python train.py --model="masked image model" --dataset="regions of photos with short descriptions (Visual Genome)" --train_examples=101725 --image_size=48 --crop_scale_min=0.7 --horizontal_flip=true --translate=0.06 --method="mae" --mask_ratio=0.6 --loss="mse" --encoder_arch="vit" --encoder_norm="layernorm" --encoder_norm_position="pre" --encoder_activation="gelu" --encoder_mlp_ratio=6 --encoder_head_dim=64 --encoder_fused_qkv=true --encoder_bias="all" --encoder_qk_norm=false --encoder_parallel_block=false --encoder_inner_norm=false --encoder_moe="soft" --encoder_num_experts=16 --encoder_moe_every=2 --encoder_expert_mlp_ratio=0.25 --encoder_slots_per_expert=1 --encoder_shared_expert=true --encoder_patch_size=[6, 6] --encoder_layers=14 --encoder_width=128 --encoder_positions="learned" --decoder_width=256 --norm_pix_loss=true --decoder_layers=3 --residual_init="none" --optimizer="soap" --beta2=0.99 --lr=0.0045 --beta1=0.95 --shampoo_beta=0.95 --eps=1e-08 --precondition_frequency=25 --max_precond_dim=1536 --one_sided=false --adamw_lr_other_params=0.0021 --grad_clip=5.0 --steps=9100 --batch_size=512 --epochs=45.8 --lr_schedule="cosine_restarts" --final_lr_fraction=0.1 --warmup_steps=1820 --weight_decay=0.03 --adamw_weight_decay_other_params=0.05
Rows from block 3 of the encoder of a small masked image model, named by matrix and row number. Rows with one number within an expert belong to one neuron, the router's apart. Each number is 500 + 50 x the weight over its row's rms, rounded and kept within 0 to 999. All counts start at 0. Numbers have three digits each.
Before each expert's rows are labels from the 100 images, of 14848, where the router gives the expert most weight on average: "top examples" is what is common among them. Only what is clearly more common there than usual is listed. The data: regions of photos with short descriptions (Visual Genome). In brackets: how many of the 100.
# router: slot weights (encoder.blocks.3.mlp.router.weight, 16x128, trained with AdamW), inputs 0-127
# up: expert up (encoder.blocks.3.mlp.up, 16x32x128), inputs 0-127
# down: expert down (encoder.blocks.3.mlp.down, 16x128x32, transposed), outputs 0-127

# expert 15
top examples: text has "green" (26)
router.15:495512465441449521500513481419438594433470437497628492509478616492492525547523545448434546451521450447459481489521523436435441476491529526572447485428503400558458545565479523561557407513531557503583536488500560511553393530475458565616473489510522482512471449544495513445543568441384497540489518458512430467480474556618398454459472524428493552508537524545505496538404524501554428493498
up.0:497465549500566495508528460465456540536507569565493577473471441522509505489531561540501513539535456599566515520522458450471377501552478499517553498585490416454520450599530567447498491543533532416405433479420472539554451590458423487530542446443480513586504539471538567640542582537503499541448468470560579478537520570440503463542375542478408453438542517537477454448474466544477428468457
down.0:453470522457489547480471481553385461407490541494508478513437523424502490450440497552473579515502512421548515479555587459583580469499504604466426460497466597454494368408498533544550531516500583587490526525562528490424499466546478530495458548571526537481463533488426448473416507529539532591402497515481484521554530508587500512509560495457607553487562364520533545532483583526561519478511
up.1:499505546477497531422475464533516537388482512457556498499432555510419476477507537471485584558480433396416395526525451452478697487420427580472512433500466470512494451531520474425508607394510493561530422517500490523454551503566466545555472462547485450523481594506516495488510496434519488455510499528473439496464473512622546556425585417509478525550482503587505503495559500476518563499555
down.1:528584526555504525392555413408515490567527578460607454424483443430514446480589453468558471455492461477460557490424463597447426561513528465549580564557500461541488491574549546513497472475453422482539586521487526427530542478434529536486490502460528449497522489590515541552531435453452459493453463389447462522534469552538568491499509490585477497553461556509409444449500421542563531444426
up.2:546463412478514567468471560373631583491517489449535509472463571536518419482495518438390462455493525501550454459485551502544494511512526479499521539550472571490529519473520587504499430584480503500584487548458439458439547532524538549476495471489523434540531429512519460404543402556475452529567509549529502557531535468491551448452554566554513388460449594387555542515483535412514553474393
down.2:471462574573533534490430467477582554432451565422515457426510513535491581475494498538477549464553520487536451499568537462457496423429469515435441493517478489505507530533543562476448440539494467526573568521457530565514546586541467537476476471459530482535562510488642442376493366525516433553627576481561570534485497541489451490469449475558479495506441617484561485543459551502432558467417
up.3:459549463544510409501457499490475564465532509463437465548516517550450515507534589448480497435384534507455491493437588552549625432553513468480454513401396552567514391524505456487493584591542503500550513481625443512399468478583484494525514513428547482353468483528531541475461485505559564530462419521573524483519485542452482515522487593485523517430537484468464526398543556498490519485462
down.3:445535475480519579481444557495512453523443518495424494625558566497483457462515514510552539555584516436601478490411521471471527508508449574519442457470462594543530476410520489522534523435404472514440512562508517464546440419529491491509454456526488602526547515504481438545418600441525583417473495465423442548487425526398496516468600444576561517453552490448433523581506538457475454519578
up.4:448657609416580387471509491514497492474530527486444476478455468491541476549472560456531495499599403548480514534473504477526483533465586569432428513502491589501502496511542478518486516442519419454496464518491454491583477482446537505467396459552497608512557495443562595660515581478551470448519472446519522439477488515500491436477504493547421434453474478489533367504505443510471461499491
down.4:532559526475503555504477567488503435489525543566536552476527536422535426467549484487558533496532514503465443500548423434470485641453481588622482543495499476483497603529502449497537449520433560535537515509602499427453404484484596598490465472550470476511477477542471371443524455444480475495450481473490407495475445427569527502559480474443517524572431443460407558549421505565524456576560
up.5:550504532536524492455405564350650529570465544424488499583507515482470464449530515459467526456592524455556493391507573508550425469367523521474502514513509485515557511511592560480486410514549597517506446478478478471469531515461512499488566497538518530559561516480518524404538485550440504494467452503514533506468434508448483502493534541544456370451493541444500505481538450495410562370437
down.5:540414458483468557498500534498581524434600466458508490477531542541497549599427448529444545455472547585444429522466582504463545574511417476456397551536521491524507445495431510511491506384468483491549640512534499476601416486445479492443463490454498487478538486515539485492440454592473398490578499485521435458501520438494477454487550433544460584552473565586547507572454566448569520576480
up.6:511522420595469485485477610607445418359476479472505565510391530547565513471531506470421614513440491424524403448558517527487444530434535560562499415442502500459498550475484549490476495488590427486496486476501541421518561480538481473471477496508520513451482577547517414422571413389489503502528516558551508515457524554464439556428569502504551515500474510560562528424515563510551541495476
down.6:535561516462509519506468578407550542542598589533558513450512493550547584538547465465491506430550490580470406476543493462489386564546510496465428542531451530496523513461453416553399478567464538555495538560495510507547450541464465499550513479438505470549517514561552526608575513507512523456519493529534399493452490490489406456568445599537330523435454442516497478519507467532402541470546
up.7:510524454535378415452456415440468529462571478508590533509560429503467482511443530522484413443421458474507466573494527518482645443569530469412547494481461476470464527484566495501544421591571511493533522537485533503506553540563526550490562539615430435528456478547568500458557544562430521560532538535508491472547505583507477523446563450552396543497441544424547451437444553435492474467462
down.7:497567482478505482444501469494489544492454493491481486484582418529416496522549548599534505481429430575495561591458452497525501444568495487479657568531514417485527420489526618474521432562568507570598469466512429562488512462557590404485520469466437502509448426487507499499474457589423446543520470509479528581577542521445567470426531475544422566542531545442423458463532497469520463469463
up.8:469533620462563486481510543472439398464466478568489549566474482482560472500497496469566547554493536551429519508508557455522451606496440513532541452473566444537462483542565540471506525509538491526521390464434470481589432426408521519450396545353557475532521506534451538639582474453480448539530500469510533490584430491474431421465421608522527472486492506532451460550519490535495537492447
down.8:445539461555529501620438577489582507596577486578544438499501465533523510442475450592517539444562486524479544410529475426531507482499529499479414516596474585459581430452484458549493457453536539480473536540540502498450487514571491486559497507542536561481536460436445591403568568487468577454466545459554382433440499562434510559510558461505368475487513451469469418545479465512486495537529
up.9:487622567500590454490551462524559581478533536488514406463500415482536519473461451571517516495613505524542498532549553480521511521446560550491552502482486512456493563454545434584491486342453560429468379576574469491466454514510545501512509417539554575505542528508452470573569479548522531439453462505460442484486506466545442402535426507513406444506553545543433533479510462531463387492538
down.9:532522499422507563478540620498452397544500584534550498427482613510571449570515558388503520510535476494462374481491556518499527520527483592536518547553516475470512493530435491464496581575456437558509450488536521438614503459501395592469459498508555427532466435523512484589490410461454567523426399463493457561538483481555579541552533597514519472504467492469552512489526500569515514516466
up.10:463610544490538532372523580610537505564469510446476467522480427618478500467505452444571468528497534522407457569449537452496513466511452517476503551477551414587538506547436457613444600402476564475472427392514461516511480484534514529474430500451485572547466542487507557561427521510542413419461487484474457474493510491517503503519500578473487494509524451476404467488586488507594447432542
down.10:493491523533547449513489466469481490494545540586524541572449521470581445485549479536515493531474471511468579403536533553612503556551473463450485560602528540538453521526457442440466449534514501497457526457457524403466628352487406544491527464516518440479509448549453502576436568421457602548471439536396449470498577479502506554601504528440518550473509459568449522544555490473416572500515
up.11:488500536543489521491489521540492471440502494511511540429563435511481610438534535464583510545495461516433459519528471539506576527507455413559468496505517490463496414451430583591439507498518549406494518467382486496560413462549526530519400515702488448495510560422510557492509628510450526452595492498476478569543553484557534483521480503480539477440545522429456568495522440442410499532459
down.11:451566517521580440453587505528440568576429478534518506471517490563538463513562450475495501613468512549557474485472492490552453482559507455403565602570502491501540444407507598455468448530486388516582431435515410535358537435577505467481511487497543486498455483523543515591453466486502483480449505490466490519504535438472556495616511505539390489571456438466409454533574475524496490530542
up.12:497518584480502449376546613449514486524510523532493493548515492463496439561409562485496502391486470507470503558492506464585486525486487584461451581534509563450567479518550460534590555445403439490437431528492477485489460507506518562454523478564508545564519501452573489682597459454505473520490496477411473520448453445496449410459490464476481462420397533413576480568496470527511542492485
down.12:494572504416553582433484510439555475454443512479437421448453554466535553452590481543594517544486508548446487437522527594505413648460483555496483408516504513540528503507490447576454420444479496549558551474599603535589410530433535510544500455474450532502526494476530535547492528527479541456445447498546473472549576519469462488517447536501455468464477431535480447547421414520400479421548
up.13:458544444468424518441517534436422564491472466473526472502449403484461441527366433557449532495540497436550471553500558473521520437496493546419559479530472486586464566508513406495547562510502526540552490576563468497448514590422517494489567420407482557459509441525499528433514419491589519603520519599443506442475528515515447553456508560504464603561502494529467517466436502516535534586621
down.13:451537540471535471563445516499535497578494508562521538386436456561571537442602472509510491497470464506517473530445480536509411477542525512432636616499550457523532463486462530529455495546510393544608495463505383498432532479575506450515535456504524485424439436468597494581527388554514475481420467495474539541518465539440563517558472516590398477525501497555447418495569472484476439515509
up.14:462430419500456549494434566603523526464596511472495482523497493504432514445479489465474550551434449510502469422569467561418510526481543457516523541446486504495433503462511416423451499526526557494566522473483471520482586479473464413496474476523482475553475496644491558346530559463442441497587402604547530421559532513511484519514578489475556524583501525520521489553458587490519642529490
down.14:499586637478482442399498547353441514512514568532399469468549488485481508491502545486568530449550481495483436550575497452510493642528474567397505501514589531505591467508470534540507506490516435593512454468499440539553442546416483568463560521488499545529556441457539437573430458523550440508516543470457492532476454514544526445578466494523464460430507446506495409508514404536562479510436
up.15:521520386491479537500491547626513503547539462506549465479571458477501501524457498484559597440567595454453542419556599469417478480453484438564483484449463504442442497549435527484428441572521524473531492619458471528483479461607471487440518498475530540467447569496464631490448574537413516539639425496502505502483439562481502433506475495408555546500453494570504515449456472452491453466492
down.15:513482511581483401492511494461480462425503535486487447495485557456479494503489571506538496502416439521524540462490486505541444506628453538478438473519599486546543544441531485514565484517486482520494564483570580474590556499448467501587529445401464491528505432486487481514542503573568524482407516533496413424469443408499455562515571527453458436523576474473562478695564482509548632495523

# expert 11
top examples: text has "water" (27)
router.11:507567551522539395492469459505472511476511489523485472458524479408427569478570541511602449558501344441554512573514438489497485505460474576525485545460494584531488560499446505497541504564533561505519550474583389435477471445416462461533378501524522565575580601572522502520477474447522474465449459528500465460441563599493466570511541470565481578606486464500482548409468487553507494520484
up.0:489436480494405483513586408435423523431464475535489408497504463497520531492535449576460575521479414596511551469466381529490459417544482481521537429437506502618502425430489500541525490579501551564475497520521414460411498612542486553517516483427511566533479470482492533581502466444539544521432453530496569464465514541515521513569417541483516587519547457397457558474566454564515507586499
down.0:514502502573447474562533494490453437545528458463491536482399472517474466456563508477516538436525449410480429557480518423540525426486513568528482499444478470409464543522569459463540594487540537537454553490519510518338540604495458527539493509501625596529456501583462426504519537533483464567505513518420491617492506467454518624484472524445456502521464430591492479475446590503585437550535
up.1:442504441475526476483441507559500578554491577564500490562501516479486607424569531568501425543434497540500512529426438483491487587432490599493554518596534467454440424447533555440543553446518464471470565528402470509457515440450450428437511458430567480492530425550520563514521564434480529615437526531508422563531419592396457550503543559445469460489483432533524532529558529534545508511512
down.1:480403513482476554548538508432443427434545460538582556480513563509547461510515448465488541470555560599534514426623444478495529487438540439559526542453556490540474544535475444499503489438485519536503456431539546431508442466519625597535428560464537645529474537461466483518510468463518405425540451486503508497499553470530545508394428521517570545522466476587453543470479429480509398559560
up.2:557455574522425523450558372521504484469480522481430538460443489534505487464555541429511434451536511499501476537468510606497424509473581575558550485516521447635421459518460514590514525500507454447538482466599567446576514392433489588482418454501603499520475428520517463457487458598456430469522501521546541521464546548507419550435487512526474567503429425449538525458487454464576466541463
down.2:426554515462433478504510587422514501433497510583484426446563486454523422554501538582475513512424486433534408494478385486446611450639449499460410506519541461472603407473512426517497484523491563526506568566451435497497542605496447494451526473511466508461498536468475544549545487422498576562450473457554490483479557515502588505567446535534480389467548535501494498539484452577470531472564
up.3:522474517519535513430589563444577478530532431546375506502576425485555463428555508516516462454560592579464518417514485490517494538492471488473489582567451458491577471505502483504513496463506534450500457530519444480377535459547520597389549523501529518440463529437577556561498470545471442572511433397573418483532448493460542503479527586560416419529533511449468488560453568491580484433450
down.3:468495464555556525621404475543483484503484537457534403516468576548505552489431437519477548510430508467472461495485582521520523451493402469490545497472456520459471484413493558518522532518519527531387516471463608470573461512484439458591491501522474535505466441491416446441537503531456610404467510512470537494494541392508475541534460427464569576455436546621482528439624526522385512484482
up.4:542541462586448485542534537509387474595511519604449540456518479406508471561510491516535424519417528438531516511400508502442523545517557511475555568532554532485493498529547507478572465515384493475530442495455532587522479582475489479525557478447501527508444476526442385540472478485387516571536511485544539600441472446576461520400459536487428514507458576413561485488506382552541515416534
down.4:433441519410524533428442436480565493470492506472467342532465483464473539449506536598468513487470486512531537386499537487579534474462477553603454392435469543456527516589462468419449500496464465567542449591489482529483510510512492514519482537504536584520586657468445476566560486497616562506478506540490456483490560554427499550608549453482498468474469497525481547476459522403463527521494
up.5:579512476549495452545548491601484560451513480488488456487421418467455476497504461464478478476465578445536466616504434455485586471530476516457548473439438503484593529575502421416476555514457470461503466530580516459503460531619442472569544447493420450491531516576424478489585428579503471488549482528494434465450502427526511536541553421503527500507362526506530470515490534573554453598620
down.5:427486486467497568438421463480472539479555472484498551474493618525561554521524555532463479601485422533416531458527459563498537530513567493477504584498558479531469530410497508510483544536528472552572483448450413583561545471411510443449543535420544451510514510514539572473470537362454576499496494437517501511555575585455522473465431601580511482536607525505499476467431388466442460495418
up.6:416451539441508501476411533410487486407491423468632453533508415473516451578491590524549439471552428520475529554526532564448482519531525464448448456526489453425548551535492439580551445532482572529503426538509469478441473589501498451452423563578523505486471522481490528512506539504608598558466452439482411469484566541546481546475504483545481551563530565539568514539507463371492530572438
down.6:436535485468551467416571462479548499481436390493496498483514452478540572561559572512581561496453515531467531527500445555492452574503553478520592466515517480439516573450477585540586437494505537490557493542524408454446604537530571450382413537422447472539545487481534459492528484519503504493556444469443456484519507560506620545479476513492479477557521480429547561601586466381481539413456
up.7:506388439544411446479559505414422536532468455471479523560542526591477458560556521527537452400484562523474487480475505470502380504536468454542548593543489494486548392486422608545486462496480572535502495476516533517372507417441461534533570507476478486529500431432509593497466504603401410506528508531518499565465438525495554500550448607537447474502487551474575529561487542491544449502510
down.7:471422504577496534512475474582562496448560448513505381457522538509417573480453447570512482551438555490546495508538502546479561529448483432496479475515458545413583505462519459394461568496593569491582569523518549569529571570492421421500364458488530459505504567501430469373483488477517456528539454545520527519494528385464485508508553466526552547495584454535459544474565533413492572486491
up.8:557526444524420625422546564515500459487513486618465577480511454514489456632511525576428554542511547482458578521420452446502458507498520512522497518525469476480508469574419517535412473416494619490500487547541508549473489397439535551593489480531537521456504461457425505522609496511436451477548422461480479398502500489511523509488516495456534562584419527373545568499449547546531526517502
down.8:452466555480469463450457484435539559457552471557461370473525487537515447418559497576455532580488465536556436470532565543463458473485444450497444473563471531558610483399576482478519457504506440532548474503525523629506469552507404459559501478525614535513537524506512578375416499459539487534437546505523428533537530520511545518529483469530477456405530399567483469438477479429408458536537
up.9:471485530507465458495469411363498512517440486454518447427548455465442430508408534477516429493535456566469608442529478505441520546513486501522497513360480447646505489580482438525587506556538506543449494533401541477545495595436519526551509525510548555454502447504562490501433473518572434601501432614556531539562576546532460529493501558569478521482496555476484524430432470472474463519464
down.9:491543445536495414476612462487442586579468460474486491449415465478527534429418496446466473562512451477442555496466564463565544439635555548454555492480501490440550477472560554509525557544497506410522561509526510638403466470465509494481491533442437542423459449458487487518517435477450543570436572457417512483482447529459595533523454555508529525534578549503553533516549605503576540537541
up.10:514452488440493613485501408474391555396448496456502518515511493533490481474420545462517473508527449481493438553579421465513582414508503557559463488522571408563475461430565403527467458533505512504552483494544558462458531496509450547551451502592594486581471473515576551403534491547464482466521522598537431468561524515482537506408644452495541462538434543489485432531542559462524572510488
down.10:524528549497558415410604497456497541472478544534505453455595507493547471483441510489507499456462500517440351550450451524445467575510545587455573573497525456521563440431527415599471552540498394535541479487463456516490456517491489531464480538491511521436584399487439510579525443567421540468477504496514453562523453539448539472448484535571497475590530513453530444595599572507550436515438
up.11:487473474545431477525537496501556509545422543488481571556590514566527603412449500529518484449511505474548492470480582482443422458410483518599493481536437586493577428543538466427496475523487492490418531483465414576581494435513509492507499549536564512528479538481450581445547511419451529598514480395531500555525489506426540483552452580475461461462566394493490550571606499510486463392426
down.11:571536537434489507541477510495509466498554515448584496467455497472523377575501510519463513445457583593499467480569395549586508534487463435425563560561518471499539475461477468504489449508501525482537486473433569409462493516566459585486483469447513476500570490501486430518458528537465482434477376547497452486565554435469442493457561335551464560563429593541450542533436534492589554545440
up.12:555449497469506483539394473529430464452520455454595464462438528495467489506399529449532444443491532554555510565517496613536433429557473384509453500506518451533576417479552432516487505444542573520558469543601582502493481486525408542610582472538418494471466491489505450458550617541519522501459469565506401541475547501570594445483532486473460527518565515545514509510516487376450494527505
down.12:566573493450470401536540476530466512484485436520568460510489510451435487521420532526494525488462555443429478531491610620527435400548527410464476583584533466492483482460471466479484548446499536456571556557500486472484639510519479506515547524515429458427501520521478533460456425619520534431518439459503489569535483591515588471445547554504563481614561521452564597468552511445484455525493
up.13:591549496504451536444384426546662481473560534462513568422513504513483531499434461479554551528492525530446484397379516505546555513443509559496560511486544472416561556515534650463403540448475540531461521480534399528501550516411481482438530448473508485486455454523500507419452444492482484470567433503441483538494513444464519477550498561602465512565471566487572541484504533514547487427462
down.13:459384524475611464482570556448395508555466445475534413578538483520467561485544550426441481415542571493521454547607479544524429431516476456538430457455504443560518479403444472517632445586522511498526463514467504470549529537543443532492520533487469420555519493544498495515480468493525453549533572494502557549495491481521517504379494563519555520405463538443470476526553574459381519531435
up.14:544528534441468460540517417539481428503520539621384591539534516563439478464465508512425521410489556601491497557455494509495395466452499484580503462543436529508478479483492549497487519539463478498454497421599491488562402440425482590617432446490529470497493501495517552576533481485451465429541550579500414500580523457494447475432434518447561439494455540543614556528468470527483522570510
down.14:441587514517491527505492496530476489481577548442470484489580449502473441424493457597528553583575473461509513519568455542566549471461490533452422495540465529477553444443563511428417473470487447499506432591491537557502556619403418487525574488595557491561513632429520504471547535482523478483449471414563558453489460476404555463605493452530517468498491505443504510469461566534561497388517
up.15:526522482511475599484458480503560540410481494482606427478476512478500498612532477497521531420494459520509385490508508502472679537495590450465517591437414552484510512525482446484394538469484380537535466618545489533477549457577473435521511437543515456477530552546610467466535519469516569500533512505412489405461525488485512488456494453466461561506486501432520498456505481517473554543628
down.15:485477483473514484488415513465429546416517452434489474462539561599543495560486521535485529484466380491450537546496551560487434509498516481592483499556563413550483426471529543543540423452529569523525566445454380533502514495523555497447516455456466420460473413467439555540476426568446581483475442530516472581404536567614567474508471546581560449488496567502467423556467454499501480553404

# expert 12
top examples: text has "sky" (77); text has "blue" (51); text has "clouds" (30)
router.12:509564512538524491502537579500514547482555567549461391451522492499523516456578510504539506541460619455479421459470476484408580518475525549435528551604514574447583363504560494472438495514476410555476514519486406508407570538628444478408465550504550529466486470477474504473503435501498509496441462476537466460484468523389532550626490499556498468467511434527446529487527534528577499600496
up.0:462504555487508524502430572487539540408587570477579500547567462455484528503473520565533464400486457497567481568546462484435565618480500451473522548505506541450571510475425491396522450488560482589507395562491469551467561565454542486537483504442472528548401492518441497513449438525455405528566465514411640511487503542522607517502485529548457497500457539389590488448462445505498479539499
down.0:456425468520492534432560448485425414494375448513384378479429479530491481478401535460552583573475524477521540466490562473544524490459555456540507491515510497599537384486556587478468564551457517431493558506493514576443493519485464485441531542503483535454520509498543566384453516538482591525459471473534393593483537548437444519502542423509570560507605526505491489505485490441530566485486
up.1:465485449441550472452568523458538487518535393509495349498440470516538525432566536472597532458522542552498482447580610516415498508431563423387425487538456525479584544572504488502486537471438494506499456528468498499449588545531541367447506603544501535537501519462424466585529470514547479382416441481545505445554523558420581489532483544449497527513530537487474508508506446478477508528475
down.1:560537537594508486518459496546488524426502655477406628514521496473495458529426454550481480577452463465476502513397416489584516494538439547564636545511516462471471423426529481511473477508564525514496560467543510472452398457497474635494462423451501496482483483544579541448450518497482548620544503482447519533471463439493443518547517403524485466467437417493456498542490574528526509455512
up.2:562502549610498545465527619432510494446458453492504525440575499404482412483500554523480485519514555573504442424494415418496590532564510554484545511552484531490578562516485539485366458562454511467474430531449464544486503436548502521465487519456560497458467441468490552529460481634486434551429479498430444518627461444441490530458559547491521474560461484484553364461496504498513557537473
down.2:480512462467512509482450443601471519536523554480494404522413520578482541487493440475550462458457493384480580518473620538500407500432493385486473566489481503494520403425493454472636524450550464599533531477549557483490531594504461443480500513506512458544487513462526484451465498389528600474536571494555583495441544507466592523570457410516507463438561460481524607523468489480466453493506
up.3:552448492445464577461523420456500424469536535539540483491597495531409431459426483582436549496560445510503435550434449503504532474478449542558499471500437540497435519521478555490430407487486507527517503475516453539531591411458521497594423402540538438518479556544586540511520567490527494436530504569438464518471482414559474404422571508566545486559575422520508447505527537585614550453508
down.3:543482540495514545424491473412506460508506565513529501532541514551471412433446500585453601511534471452429497526432482484544543467463427599554441544545438626510515435469529567468425458449490474509505451531433514489524562436436518599591479495479517459548500563571488561433548522499448552423549419517469453567591469431485501435400568478588520432526572450500522464493513576528563525464498
up.4:470552472577496602411434568481489577490451586556455455496471465545489539480452602550580490477595550440538464479450439481433448608559573483479558558546486491526467394531508494514489432556573464532435480444470447451451423554570465515452400543496512586505493441496455509502479446537532495462483432542437577491523503470396449515454460465582551454504538515591477511526522509470443575481553
down.4:536481495455500400568610441536580468494519428453513508503556498398493480493537424442437523527351497578448575452539577515508625442464434485512447493475480518463503571490482521467496527470411476454508509548529530546556597478466591503535612484505498417502554560421483471466493534481473538547558563405593420528552480548541507559548462538460463504439465473454503466502455479492542454478426
up.5:531529532492560529430521480536521520493547520528531440507399454432458427372565537462487424555519505540429467508485530570487512396552377456485554596516483433486527411581540426443504479458451441521535499471548432625498474458480499511570552490540456457490547469411512612543397521591528433571505510553516506450509478521454483551572469494518473469541545481517541541507517554492562587433498
down.5:477509445499461482574461538495516521518442501513428511469596516583510562580460518535513577402507552493528557459537509474510523581450595543463480445490484557453475530360469514615455537513508529466433511534432593390496502571563523479359470540471576566543475486576496454460575493458484594448448525430517456497564529494509512438422552502510502533446492484434424441503535482530469439585490
up.6:439514500532484431546517547449531486465458481452492492536530450538541529515512400597469463524499569501562574573466590570522395446488518405516427509399472461454534521536474506509535532473556530505544560439510597408670530466495419506615525497439588556464459503547508513546531548513430493453477441447447575527518510428585451442499471497423561457500509529500443508503501422432507547512480
down.6:412520460556483497449510576531483476472494486534524509557513390550451526568506470637448520547518568458539515517421544612546455501504513440436471542426470463419527541472451512498541577507560466531525506488568454442621552506520433565559546494468495543499475567515442504491521431525440599501463390374454549546518519411537497513545467460422547494479530503494352567499512510478495494551464
up.7:566528443407522554591386498554444554526486475439550422516424530568502483508462522542538532566556487483466479420461418478538524473480463490547503514457411495421517486455517483466544518421500475505565434515424559570451425421487469570527477512570506430521618500515501525458551541558472520478420575504449484440480512348506539600544517437487561391492559559508487479574505506490540530523557
down.7:354475479569600464465537488453479477480513424453496568511509487602550451464575491542435423493476568481522394582523509529467503558492475498494518492473520495443512490516494471480490550554592394481569482474525447503506544440526487494539465501407519506425412576523501544566457418564427471510530464545504558578421522553429564452408401519488540425526485511512544578431552563422557452492500
up.8:512501492454565425546507538602544502481482615536461400488461511558427500527404495469454441447431595464509505560504545496469481561500537470525553588588459545514504460567437467406458520479495525467490510535537459518500519426603527515527554509610452422416570512461447467423527581531464526426417539453513518507542502458510487557481564494493588458414505452558526571418541549565490425526457
down.8:471485472560472578507512490363486475484498420484529565489538462517596546540620543517510505529590452556536521438489409497482573492509482553444481471397493430486549521510483524564534523531495464467517510457447573536511482534415420442448452476391491587563465487481502577558457456488530459532586438605456446488449502598437496493512414444499422547548474574526503439593490462427493536523540
up.9:418589416431525435494504521468512530546460507472512490473455488578547592471483553571455451532357567555480435524512551556543504556531571542536544604489438542544456537453608496493496517476492544622450477539555523492502446510422425414461448423522526481426374457418456534466466491479498450548547487486537518538516528606491519530597449529516502469546475475448546544485482598520525504531486
down.9:581408539598454592523474564526509523467578552534485492493525557444486401481470473456588557458588458411506578455460458425451517437456462471481488395510508501483605423513393497502521500523503438396522504482450470507449583548579528558528591573438538521549627497544555504547522464549512504459427494523458469446480460425487523522420502478509464482485547462554473488519486413554559473499508
up.10:462549436582472494520452467610590604459553465461504437511567495509555563572490535475494594514541586538507476485407492545393477466499576471534587505547513534386529444531483404448413480476515538475484475491495487434579472465440458498467444517446449484513523539521478584462497409531545520579434479510414556511507494568542586520444427508457464580605501456439447442484495455466524521481470
down.10:535474552451533520442544577429483423534443528504470561492441584536479430359502506543554419465432469482512506518659526425588553524509426484433478491455408510597525492494477548516512564456460477538517501501492487533456525575544478508478586468481549517488448478528512447510466606478502496421556580532598419503430445441426391514462562484510502440447480555537536511537514561537482499551547
up.11:544586449524491463478455604486485486455508535576535485464491530514460554517557459447517448466489574591458506432523467433549466535574559505531536518485428395522557306469489402518546548469512515498479460551531491513442504486569487495457517554453518491524582443433554410545478488565565560541571557531437504577483499519445519473508440514574513483457450514432506613416411445537498505428493
down.11:438406538487525588514527417521555558479484455467498488521505470505538490434435537583537505533469430395511472506408478586464572511442489467464510459533538620490527638511514623434450494536434503580465509439491490488533461500459557471560450496468526528480432553541402618466485488473450429445442487471572483470556476421501504539524540490461507464546550445546484417544539550464538490623492
up.12:474470532495440431482521422415425533609484474481489536449454525531483423536481505563573544487430569441490537433461412483556487489405530480394527534574502573552443564453538468476505526590525523461482481440507403512534526556471575430513526518508614588404525487500441597467532496522548534527498454432530418534530534609446449541522533482524431549440531532464530530495436521559576496477436
down.12:494491476470546574537507601534541459363486565583490462532538443523542513466515483496404503490507457528530420591514497441362532472573497560586474424475445428424549440501466555523529530450474428567485554599496548534437488458543480446459475529464385511562529490520504440521473505550439463524453475558426581448478475463487557508499464497527600440591515464547524539426535500459506486584551
up.13:416498404540438410551481440471494543479525555481496510542528474584572462479556430539515560487498563503556536495446517486480493493367461503462566550545471461535511463494497504565533525545357451481534499595516467463512470443507547571400502468514584504516546486415504542496532476512402455517522562470494514494550473398496417576523439412532546425461518464499416493582632447547554539546481
down.13:585538563516563562438483612475533453542525474495545462463457537415491517538443570488513422507515468500486456531532537499529549483672549516510503494491524550430575511494536483439405565472627559513462584428493488554457455553575489409573492535449481497511500447575474458443467515525606562532446475492493497480527498603461585457508564545499429545546553533529510481428388521489460494463469
up.14:474568551458490504376462562518453549446568493449509477463543429487525454567438455447513500504494420555445455576509600457604499469446422507457459564522550547526448588516523414547539521551521408466515513565474531477476453485609444524422414424462437579573488493494569442570609519484516525554442565490449598524494477535503515501524461527459485576475558455452455444480550478437486543508481
down.14:475483523456494491550558544398618425508488588611540546474415460514558540492648501522502520444481514485521450469488500512414385570525509511529465529532538501484528553500447514521463474427458535552590576467557506503525451488425619508463495458458534439509580472536461515553559542492443465534533451466574367471516456515505514471522545470515406465520466504516487505541484414499517437366548
up.15:498465465556526437444517472586569444522509520506498498569482528491521431571492458387486519450485455503508451516379543522545498576507346505533617511525502616393497496603486469520468497489530580457489552395518421539520494548540495462364476537489580541538569405526506485475505479460519472509464521501468488515450495457538488612529524535619523489453516507544514454528470444494445506546421
down.15:503559558462530591518435578446446575423535484486477518455504506511490551390516566578557498556501565563481500456609480455491516475491639477451437553481524410632547508384553493450538462488432418573524453563534525469520508469439478521581509485527425462503441576458490534535514532549470524472497509506568482501544494539390550411443493493399445493525506487480476510496511542566501467459586